Rows from block 2 of the image encoder of a small model that answers yes/no questions on an image's attributes, named by matrix and row number. Rows with one number belong to one neuron. Each number is 500 + 50 x the weight over its row's rms, rounded and kept within 0 to 999. All counts start at 0. Numbers have three digits each.
Before each neuron's rows are labels from the 100 images, of 14848, where the neuron reaches its highest value: "strongest on" is what is common among them; "lies over" is the class under the peak. Only what is clearly more common there than usual is listed. The data: Sentinel-2 satellite tiles (TerraMesh).
# fc1: MLP up (encoder.blocks.2.mlp.fc1.weight, 384x128), inputs 0-127
# fc2: MLP down (encoder.blocks.2.mlp.fc2.weight, 128x384, transposed), outputs 0-127

strongest on: snow or ice; main land cover: snow or ice
lies over: snow or ice
fc1.131:559488376474477523554514519530542546410484523501501512443509541566482546482592532576533380499495443536522470474462443548490402579504509428483457465513475305479555478526447400453522491507475500465503500472501528527507512570551491538478516496478503447419481438509483633536500497514496462441603527496518483473562467506437443607552561459478587491625424442532536525468450479501569485482493
fc2.131:497497470511471599430547492510490393479462492507393538497460450536482532438490480422530501424469489480469562549473451517506444493577554507525398411572502536425395580561468569517502558485507633454471565455420495545477439597461497553512512448466486528518516502573498515487537630434520452565506499557477419542442496469474562461488474490598538531532492498574516565457505478557590520458412

strongest on: snow or ice; main land cover: snow or ice
lies over: snow or ice
fc1.102:436448399582491525556533491515425533513488543444561612498511504504462536562480550481541535530523441549450507516417352527476613524471464529556546562508516495629512471472453555476552446480479514491474523436511664490506417472634518496484412514508504484349541506481532502489503480505532546563431521523454448457489460504437486523501424443470463424492425483513509489518504531537554471533446
fc2.102:520528522490498491481534467438435452526449534569453515396503483505456489496487523485472558452540439475506596478494508499534450440511537446477475474530476611569560481447498476527590437485500616469491486473498536619448490525566419562527474486462399492554486438499551513616438572452406555408544534475500487417652511517523423465510631462557458531551546548518533530515487455514446449511444

strongest on: main land cover: rangeland
lies over: built area
fc1.320:536532487475516454482468536536466435393503529532514463548555417445504385450531455506538467475504661470510507440501424475435532425431508487509383474439535437422576547515523450536605523546493502535552495484460474469491479491473511428421571455429530496467584458497524497525567423469553499500482356495483545420500522494509451542478521543426481512453527436421498500417512461546568518485617
fc2.320:558447491509446516501501451465460539506496499473382520545427601469487511547502549488388479486468396464532495587488500463522516525500505531446576482529528510538395517524555579523484511410453470482510429539525437484482498462505391546464465444621522559383457576522492518575554565477561520589494515495630529468461501493571502422487469436500505498499502533571504533609460499475478459371559

strongest on: snow or ice; main land cover: snow or ice
lies over: snow or ice
fc1.297:550530486517424543502506524562478407505534498532573466507471492539433521413504416448542516577561470432568500525492505553464443454479466529572657458504488498420478567447478412461482483553452474456531460465561439516457491577509489523569494580444472493580507409528535501566503513403501475475519596515579596592447498558507575424429489492548514425526524444495592485518502409569555529478506
fc2.297:512507483425553518465479527403542490493515490507467606439543517485590462505528568541510542526476535397408441551469458444557516454497560419512464518465492453570520499501525324527581564458538496471527513485533515393501512595547386501537450468471408458503510528556474459590535410593494546538489486522504540527454483451527562513588487544469579455601461488471492529431529446483498407514506

strongest on: crops; built area; main land cover: crops
lies over: crops
fc1.122:462530507544477453603473556563519466443457565515543549623550472528511453492579461472420489475534531474513443493611475448526529520404518471500524553487483514364608463488447464464479500525443464483450501573482425540506497416493549478546531518567489612402511515504540444576525537473566398564602470553480529456519570523465472568487499531530496430553429404440506479536427491474426466498472
fc2.122:483428552446475611447533494486481542484561453466545528517539430525451479504495478421567484552405492476517531512424490439547545475489504522499494566402505413418548424425546490461597542567490491417533524591511531525500437589537474491581497435532524482483527376543416568432489583545429517510471434452535496497455494587480530499504461594626517495477517558479545528547412468580491471465487

strongest on: crops; built area; main land cover: crops
lies over: crops
fc1.163:545525538483486393383483557532395544508465540511527518538463467423473524444478509520517502546445538466459473528526543448413503504452514453550576564456535435450501524570536559512513595535472525433494431455533453433438497528550550573549437515425521498507446580454386459557535537420496506504529608483602521596500489571478521575468461481495412492405498441542576467586447443496544465538478
fc2.163:543556565509457491521628513446520564480460514421397482469419594501465460549496582497476521503471561428532439453502491453493545446556511460517484585509593471501459498530520490415497570430515538485377518446540526580522574510541607549443426403554454521491533508487485445543532509472493451495550521452460487580532497453488487483530568343521479501558472507354492521559516553513508460501458

strongest on: water; main land cover: water; flooded vegetation
lies over: water
fc1.337:476509555579505492551494620430387426518506422546492385527459536489596554397495498460509463584491445490510448551435494497621597456577487459500565575506560561551401466494402467521474478519472431488430554540497504507534506490576482419473574525484472507494479507531460550439430536460552469540418525582489406480571530541532533467434455512530516552517526504428537461435480484523470524515469
fc2.337:592441468561494455586507514487572440505468424483539473483452500480492464489535466458634534493496508527533569537494534460534485482531565542354596525501490566394484503478467536523549496568456513522502538499482493517497472558565511508505388505505568570488413482529475436447436486466568526487521596496520538503451568491543490517514562481419481469425418489444415544567303556453466491491481

strongest on: crops; main land cover: crops; main land cover: rangeland
lies over: rangeland
fc1.185:463485408585466546468492441522506468453437540494535486387570489484575506478446521416541598469488444547554580444422486469519482451552599426449418492539467480430477465518474448508531507492552544519441448486550528570504551476398457520572552492494462543521516447475425404490469483581450533472568526546454489493487558509514606513386407495546523506518591535554567546526470594568545454504464
fc2.185:483572547415575610480496415542508468527435462494426456546546564470557576445475503479501433556427515555598487496485554505390503465558468468482506512406505494473550547508444495497538537530550505536541536436462494489512600413550525561523469440512443522484435531600522519414587507479390486509517467482452541527454442599534504491477612509490519479479561446470353542438522468534486489528430

strongest on: bare ground; main land cover: rangeland; main land cover: bare ground
lies over: rangeland
fc1.52:452523458559509525560525511452441514398422488457501523553574448597542441542501507428490567479524489438471505482443482550536529580583537476496564530539509523470457472551523501524591496388583419496466444635449398487469440522525505473504546526540512459449553590493540489433439427476418522489399521535568570503512525522489533503490546615473482454454561518501365480435530454576508517494489
fc2.52:491431473485584412534499488496422521474498481559511460489565529476500477533486471515534505482395510539433646473469494515466605511566546424512530551490492504465693499494564444553427478509542403507539492472505539441417518476548498534491475542452467476457441450474491632528521499587529583430455452408470541452420490496533539460551458472498509549507503551536545541509546520421406578470506

strongest on: main land cover: water
lies over: water
fc1.46:530448536549493517485515518498557416409431405501491552474493531545542436468536488539483615601571608540533458469456495484436527466493510557521481527499466504481393577537474555521468538505459482472417473604470525474521542508462598460512431544560443462493530599545524615538374471545480589543487501502563455582501442489484504562537509496501539456423482490548460522448430441493474555535619
fc2.46:541567519524404430423454523450497539558492611491558469511512628525531515539505461395469376478386492416447520530472552631438455517422467460509603477583518577533506532496478530564437482546491460519536539504453534505497465438484407442540490524514514542480497537555498456458502573510521502615556436480496503521450517555502494485518528481515479481516514492546455394476526600570502430418520

strongest on: built area; water; main land cover: built area
lies over: built area
fc1.296:490551542431567494494464491468470459517398519499485440475505549553412550539563565546499525516494470482439567513586487478477452393524479562551475469559397474586571443482408479471501414529488580391458505511546512482504489451612422501499501538562516559509474460484472499498433531386487531573506522627518482498511545368500417536476585558609493503498536474542502485522502469499553528405492
fc2.296:502479451341503588490561500532566536469431536471509454498472432545522484474574478466520541550516520480453432360490540415434568607546445551412550423448435507467493542514527530527549523526470445505509393422475437551559473553457524397523543545495523474533580491482496556531530485469549468530532477550446499477541418474601538505488569558471481489491535614499482460407494475512535578480544

strongest on: bare ground; main land cover: rangeland
lies over: rangeland
fc1.352:498560519540464517443525576581508507511496465576460446566558471407513478470486503513439576601599519486521491445484476551452505467568457411402519488352536491499334501584532488445578543373556601552433486468516443474515530509537510428497481521487536519472476556475496471470481428505453590451447523543564522514502483510484503543437522523478451462558439431478476501443560492539578501531557
fc2.352:496465457442497540458433512469513479531436443504472454413476505375579494501567575442509475393495595511457475571524586524458582531479539573471577545529546524514533500464573433513457470507514494547618440468471496457419574456520443590483463509569467509524473479443558572562514555539462466604428494473569522466513445451479498565587559485505534451522568420601535441454448477484439473489506

strongest on: main land cover: water
lies over: water
fc1.278:489457474496418491412480423568463532452535461604522511555448444527478533549499461500488448541435528512539527507503507494547502435513463391545515490450427506503401457555471566494480658499479401424578486562538487487411436575563543511382505539489512453556594470524495486483454429496436531530575522602488513581597467525477530483510491427519494419527566553454541459483466481583502512554498
fc2.278:522449482487542580512483608422426517434497511462471475466558526490579436502442499456509558445529660520418593399540550440497404553507547440464387485505495494481532536414507462537534507570564516469555497471485574405573576514494526491519575529442473487461578463496467532548489496479381562501521437453484455447521548517517543433533441476478534541587539487523450435537513454515465568522457

strongest on: bare ground; main land cover: bare ground
lies over: bare ground
fc1.70:524431659446464533563539563498433453458518581410458538532513528512500514464502402459498507401495492468431534497479483448421530586510486513509482511508497545505520352561577401525474426481473476475489500512471522463461523619517416620468433437516461539528582491540490481528522549522512550556516473535452621537477483524519495466561506539468528569437544451473430444532500521409549508542430
fc2.70:529487501491517352444441447551541543555512486518497546536476540548445564564498462467458502493469449476362528534520477553436570584445456524554585525554489489444491501512436439497472472514486409510542530573434525574482550466467397459473371478501485575480500524514473561504564539582473536589495530487481439416561526463573521652481527551469462461521562511520420444546516485549484463430510

strongest on: snow or ice; main land cover: snow or ice
lies over: trees
fc1.349:501520414474560456495437467473510571429514507507470514567483499566458505410614453468497625491471437527475593502462586483537444520483433489547491509464535487505485526472590545472595482450499441470504445475573513517472508441601453659502623490527496460517401559528387457509544531490492485514525502560402563554473510489510506488455606551521510463548525510395529437495481536451436497473470
fc2.349:494419522408487520501507560442499429431502473549587504523505492487493437550480494411471581515550545521480493426502522556537478477471400508560595609532514561520496527502465553505451502433539566484432476439513514467464494467523534504467460495490540465507510469410469524492505566624504419439569377403447487476546490599529587611538447559564449587510636502445470492500507507465475471443499

strongest on: main land cover: rangeland
lies over: rangeland
fc1.93:485412498502561540516513611480447507458305483380484480403498469537494460435446572534578616486566414446462602426479507538533479508548493491508503596463458544529506406428496468571557537446532499505573549507410454475513480485531511500441582459443486482581497541518445531536458502537523419571445559547494523482502468490435542542452465509489485461529474477546525487489500504561546554450539
fc2.93:534523551553504477480527427477493387476514484426525562552551573440553467516580534458429541554376490468570591447515484504532473551555474500430478593507495436493510511488519515553479543506444540544602564508531534487422465501423495539454460573513581538419489445543448437476525429512495494468580522545523440396555444501415467475438476613576418499517525506390575537473515465428504489535501

strongest on: built area; main land cover: trees; clouds
lies over: trees
fc1.135:520465483525529470424463489542487574476577575538549553521438470442537548471441545514524484499467547552574501451554380422544512490543463478578489445494595466573481495602565533474486521562432461513537429562462540508540411559533509436580493399515456529457372411464443528600389479474481473476500429536460524472507489466516551566457540502485557406515542458444418485583520495526479451515512
fc2.135:525423518519461526523495471560384439458484583468390457529495473544441511466510537495505567530460425552524503435510560616453490502373558443475461437534541439508409561440504564501571441374543461571462504475494557558440449502521526551442519477510557503557534494505608473481516521569524548487408557525512507568517437548588444539545469509506454497448484461469516476509472539460575625468464

strongest on: snow or ice; main land cover: snow or ice
lies over: snow or ice
fc1.359:390587444577501521479460446470416478514480534477522539501483431479458501499529533425448458512498556409548543540602495519517521547453514547460547505553441548591539380462494425467528505520472497541503536431459454473519443573576466489509458465444609553549498481465449542519570507551502479533465382473602506432530428569380428390420506493571550492529480501446516457494561509521479521527570
fc2.359:501484535559417372515468532419456581534544477461549501494514506504514424427492480439569450477504463531458389451423494536439548530560541544498538573563485511472502532512475544520575466428452522432527532529513501423521609507533474443472437474556518551503567565559452518593469477488574551565583515404469535394501404410502521439468480575520564501494547457576498558430457557482511475495427

strongest on: main land cover: rangeland
lies over: rangeland
fc1.223:509457467505556548494481446520477501564460484473458508448561580518488546561482533548512510470526463517453388521516479550572390461465469558434558486593470511534489560459544557382518561523489468493550516396526558541477427520477518506512574434451560499363480554464587490451475537513495477425553487507413386479533497471472585583475466474526565517570532495515534466376537444442490441523609
fc2.223:481493421483557522509565540475464478512414465453514442493573558473446542541532448401499572533590601490509404457528552500573562469447488463513417574441501555600522459420451510527483532545536532532528522603519563432417446458459484367532551521449501521519507449511525520395520428438529510517507536557400521550426501511523417494549473473444540536508475471492435534543495561564420563557518

strongest on: bare ground; main land cover: bare ground
lies over: rangeland; bare ground
fc1.248:493423597446485566586495506482505451546556577490437487528561503560531438489464398551469485514507426510479572491454498500481531473506513550503467526489542497524524474587640483492453510509578442476462527591463591443391540650499515547470498511559471498514583441452448522514476568561550511520465526510497528563543506522474630504629443478485465541414529537457526520579501476591549494445529
fc2.248:493508506558481399425465487515468587498467494493471534580493585549518497578500472506456519483453414398431526521516535529410485535515457513491595427597560543436490525549462534555444394566422423514515467496451451505477531466451396499514379471548508608443449608558451521460481525536474602564464512505508490487462493518475486466490544558533447464541545481526374515551527523552522523409511

strongest on: trees; crops; built area; main land cover: crops
lies over: crops
fc1.274:565522622528349575506471463477448528517508492474484537551474493490535398483487477495601451500560485481521470484480522422448486437557454510560451557501519401481554541433537438395591543548397476504542642498529469482504464455560573550513506446488424512504487566519438501392575502488490455515544529477491475566513430553462540548565557475532467453537502496525415462597501505534416488495520
fc2.274:492513510515487443565510457489519514470468422453497499495459520482461497460491478505496590556502507514516494453434467456376493412577597572440551580469567509570498477524517470454573547499502439437463526484599522569495547551411476479499496499437550613554461488424485450512481453519530488443464572487534570578515548451560493415484461407549498572555430450528561574493553349545502588423487

strongest on: main land cover: trees
lies over: crops
fc1.188:550556481472571496497480477535501534619512488444559466434609499492525535550482475480507523437546619483573537467568384465562607476563531499399484458614510410455575528438517460529451476494498500496545479419480547544485632507501466471524493498474565461483432435544536507499504493511473517463494381519461574497579510443494610536484484503511430447469434492550503490475452428427454520410508
fc2.188:546450445534505529577443525463516502475471450441364446486500454512450576530488404460536517445502501482515454567553530514563548482445489462467569519531382533582504512567569475430508518515515519426492483543512414479519383408571445525481501511525437457439556570490529488515590447441496478563497569625517455435559494400549567500513530492456500459566566503508552524567507543596434452538459

strongest on: trees; crops; built area; main land cover: crops
lies over: crops
fc1.166:527487459504570508621500526517526535517517517515531605470490506431520490492480481491507491473453551521481444604632407404554449530454559487509504525398519458443541521456507584545451496544421418476513495514439470528448474579532544431411579528574486546442470497514447429372539458524549539522493540529546485494586444534542506549513459551521541402446434457432535463520472430440569574456538
fc2.166:573455599517446517600491543484479570561464502485516548513444574568511471515501540516505500465504440475486523545458562516670480449488434515450548538475503396515478478526503488454513487588487559418465529487461439518526497535436498473499483509442532477330513500594508633464513482563472494499496498483552455478480462583476496573449462471559532420476478573383468496580420489447450530590502

strongest on: bare ground; main land cover: rangeland
lies over: rangeland
fc1.162:558528541525471610496563482473430527508469560504497600549445432521466491504394485570457468525518510431484511519376472471547559504575459597462528502524588480431517585508463527557511380464505514436550570489545483498527464419467504520526437505472528466476422506487474476511409480471474488516464483511417547428525571533485502502463556468571401395470499487573417608423613536521549484524482
fc2.162:516501528572445398423472556586462556499451578493475435514640474466596573530495449488527507500484536528489538477465443533495557434437491447451460472492514550447523431500582439558568621540508585517488555534454501448480450543489554544421509586492480474546487536507593558483516499499497483443498453434442412635520497458425529451498491465522503507440465425448485529451543464390586519507489

strongest on: snow or ice; main land cover: snow or ice
lies over: snow or ice
fc1.360:598515475623610530467522429514525467513479492557522461540374478474510423431431455597499480452470395505501528521521432518515540546523497514539451497534467500522413473589467432537553471497431504412530456604499485494466520397541431640525467493537523447551447456482558552464483557515582564553525497503574463605512521492458465511478447474482432439543444570470480512541526531406507494519494
fc2.360:514506418518523541459536482447518472481598566479506495471479519507530543474564405524505444543472508505489527621445523364429458522519548475550431467477548451530449478545569427587425502532346579487399561497519537539464547593480504622513510496471504461515515474442523436507644513487539462526500531558481459485482464392549469524519488467465535548555426522454475572471442545499508481535424

strongest on: main land cover: crops
lies over: crops
fc1.55:527475534494453464455431454360526410484526494460498508506537505395480478522551486494469351476533531501488522502504486444502543528515557447404530479366507540543488439425485484492508471472531500499503533515464473520535533556494561441519456527382347622569488438526492609532521538495490552519497494448517491503529453434574476526475517492435565471476392528526560521541559426472486595583545
fc2.55:493627513563426449503514491588498541507500536478506585537446512438570481552519470459435478434438548459572526504534429475485446526521420565503609524599435538500576464492502533493422520517475446454521432490477391479481507414491433498521484405536532557446474534516547473392434481492553511564434559596570495502486522524522494467418461462553424481549539544490458521488468544553490497338501

strongest on: main land cover: trees
lies over: trees
fc1.285:473512506455431483451490493512530421511422442453521482586401564515566579550494495523526473489565445473601494548419508576504508378610477583573513507472450490518478522441505475612442535536533490523516508515553539490525505543452499557485492582470482416525482572527460561528407469462499475387565415470487479469505483501426468525512583477531522575517480527482513493332557543506494396554482
fc2.285:411473433296474482529508533495627418569484487449500459556515498408520420500464503440475460555516417523453589410559443499476531518474433437507505543607554474482503473518562644531543474532541565478526572496552588452510540502453510455531488578506506416521508490516452534488564499590554520503532451538485555497520439459542547525569472481487525427480549518498453500450465507501466487443476

strongest on: clouds
lies over: clouds
fc1.111:509520551510530486434573470434475392529481471433494432547510422535520582574540460532535532511511494489503460551530543444472551661469558547487499571494496477535531593445431498426490438454511476520502485529466557475483587567381608587446519375555572448475581429442486466466527488502474504455497455416501480446560492535449417486502539585500476573535580450517475425512461492502500490544501
fc2.111:514560572453545416465380552527495523495493479500525567523541581567528494553437521478523428485464509519499511460483494503508503465405491539500541463488540551458512359529518537437410462532525502494565468490550467507484379465510511511484424523477645549491425442541511518471544505446503487603539461453563431404469581535470605427559508529470401482479572474528423481499527567469507590413525

strongest on: bare ground
lies over: rangeland
fc1.22:537510523538536495468439476425469513568395547528448495518519502521412575470501491566537496509496534493481480487484490525534608546490433582443572436428584501421516480469446482505499500500555492483527497409530394397556481581482607524570410448484604476472458521550437479558452459462509562402458467544499531413527479548482467507464514501523539430445531521563431518490569481540575587592597
fc2.22:515556531574465477465490526488437523579500565467467455567480504504451476541505432473420402477518516386491457481476561449506551482511404437480528542594497509445453490499524379562548560536523443465551519512445399484559447477462552579415445521512523528540497426505531682478501557520493509558439546477515455453425567476544616468539486514518520517466560538518503599397509512452534460505501

strongest on: clouds
lies over: clouds
fc1.59:510531476454544485603536417460520548494466477534445403458474467451470539432459527523568488467472493523475436529541553547520450528498406564592553536519508433494546449500590454378404535516550510483454446551466498453547498423393515571628481516489482495510524446499583450548552461580559507499502561498539435520450515448550492435544544520501482488496490560366514535507606513526522371537502
fc2.59:503463477565587465440638424462481473416595535549470634318459508448521517449519468551523417493555458468531511475408507472478460474486468495530494576484544438455496436529455447484510505557514476525474456471369489518495559530497532492443491489528518556467569591575501438547575486474507497458529474569480563569548463477493488524493521442488499396519520513544533528433559577572493515569479

strongest on: crops; built area; main land cover: crops
lies over: crops
fc1.373:459620396511475534477517545457499494443547378481598489467454609488499553508529629558483517487508433493473519506437586541477529469495538517512514517482475464465430559424560436500488458516521549566477476490540415504394554526503556545391496482400504507522435436403494453497521574529563471398504509492529449557532558477491459555563500423483490549446493468480457569538457502555600510469576
fc2.373:515591511509538454469562520440476530474466560542537507402431539550630506505572493486437554523520442485521520517488583408508529432412469503479452486606502506484491579525449503378509483526494502458484425525519594476581554589428473449490514514478523512380500541402505553499430566473627532513501478484586496494496433525467528455472407519390533566476436525542537506472489489419531508476546

strongest on: trees; main land cover: trees; clouds
lies over: trees
fc1.85:388553415431469500523478601494537390487541438545542481494551547559579502534509569495490477522550504577449570482513532574493565386467530595545507431526538556493454524495487542517437449438539475490533518521510417543514557549460515478446460551518464474551495517501533384504483488421535467341451424484492525516488465469503485556524543474505427569543518559397503448358532507539545507537538
fc2.85:476464449383491442544538485460583512491481453525496452551516542463640469490527548484512485485415428445451533509450527503387506518430496534516565510534530464416581515553526539431606440446455516547425507480550486539543474558506525525539477544517409398596506483432421536522478485563577511476516474538564463502570522417480599536446436487429506508475575481568507531470529496570477465560387

strongest on: crops; built area
lies over: built area
fc1.273:568534490458556523357546508526536456521468544577523515458530444492531536475493536549525466525608501461489476573456502483566541597458431539539458529472507504484547528441525592401544478498511503478527490534518532491512455322521537538472561552540446509515581454405485450454496527464428575551546513380422510522507538529555467476478435499509469410401542482425448492480544470525449530371505
fc2.273:510513553428485433596478556485521497546497487543490587434476507503438487509408541562458537487432440421492463480502474567486585466454524553530470426493462529458531533490540496429493485393532449450496517449484453459452493434590480488435555612451433492508461602540501371508436518573560469468549511522525508545531587618531568544554491458485453479512527508413597444512534466540565489455609

strongest on: crops; main land cover: crops
lies over: crops
fc1.170:460512527514496491585422509574510561427455550520494567440585451465525467472551480414487547543514480454550509501487476487517518540507518479377491543367465488484540438517460481562502562591442528544561480361542453485404479526497521526568483491448472476456501550494454413579509401575548491509506510508476434453576450497496529521446509505526326484444507482582536492495593412484500494418493
fc2.170:518505457487460498542497407494442496491551548470486392573511429464488531483457610452504442451487453458517500569536402473524567514563419497542610515485518456531588477499556513573560498537522472470476463534567430538485491446454467510406476458499561503494487527492447564619622491447418499474537490522421532490613436462549559488560540469535468514472585473505403563464496477587401503565490

strongest on: snow or ice; main land cover: snow or ice; main land cover: water
lies over: water; snow or ice
fc1.381:458536558583439435562504488418486403486493498482522579571485499540537522493491511446534470549597446520445480530496474508572514523492458545587500410497495551617499452531621402402416539449509511523479532550371502481517558484438630487563530578464471451515464466464510497499550421539544563480448500580468468523458537522518477479459456429431484445468493617469509499549509555491438461484563
fc2.381:453478462471542490396527511482531481460480546469374527529502553496562507546550419485374515483502482538456524523371540493413451556519511540462537504547497528600510480487476599559429558534459529545447479483404480455548545533428538524508515520545523510398524507506546418502429453479534555504461526505501538520548487495489405645430492458524631443407516544520542499420449464566533537541469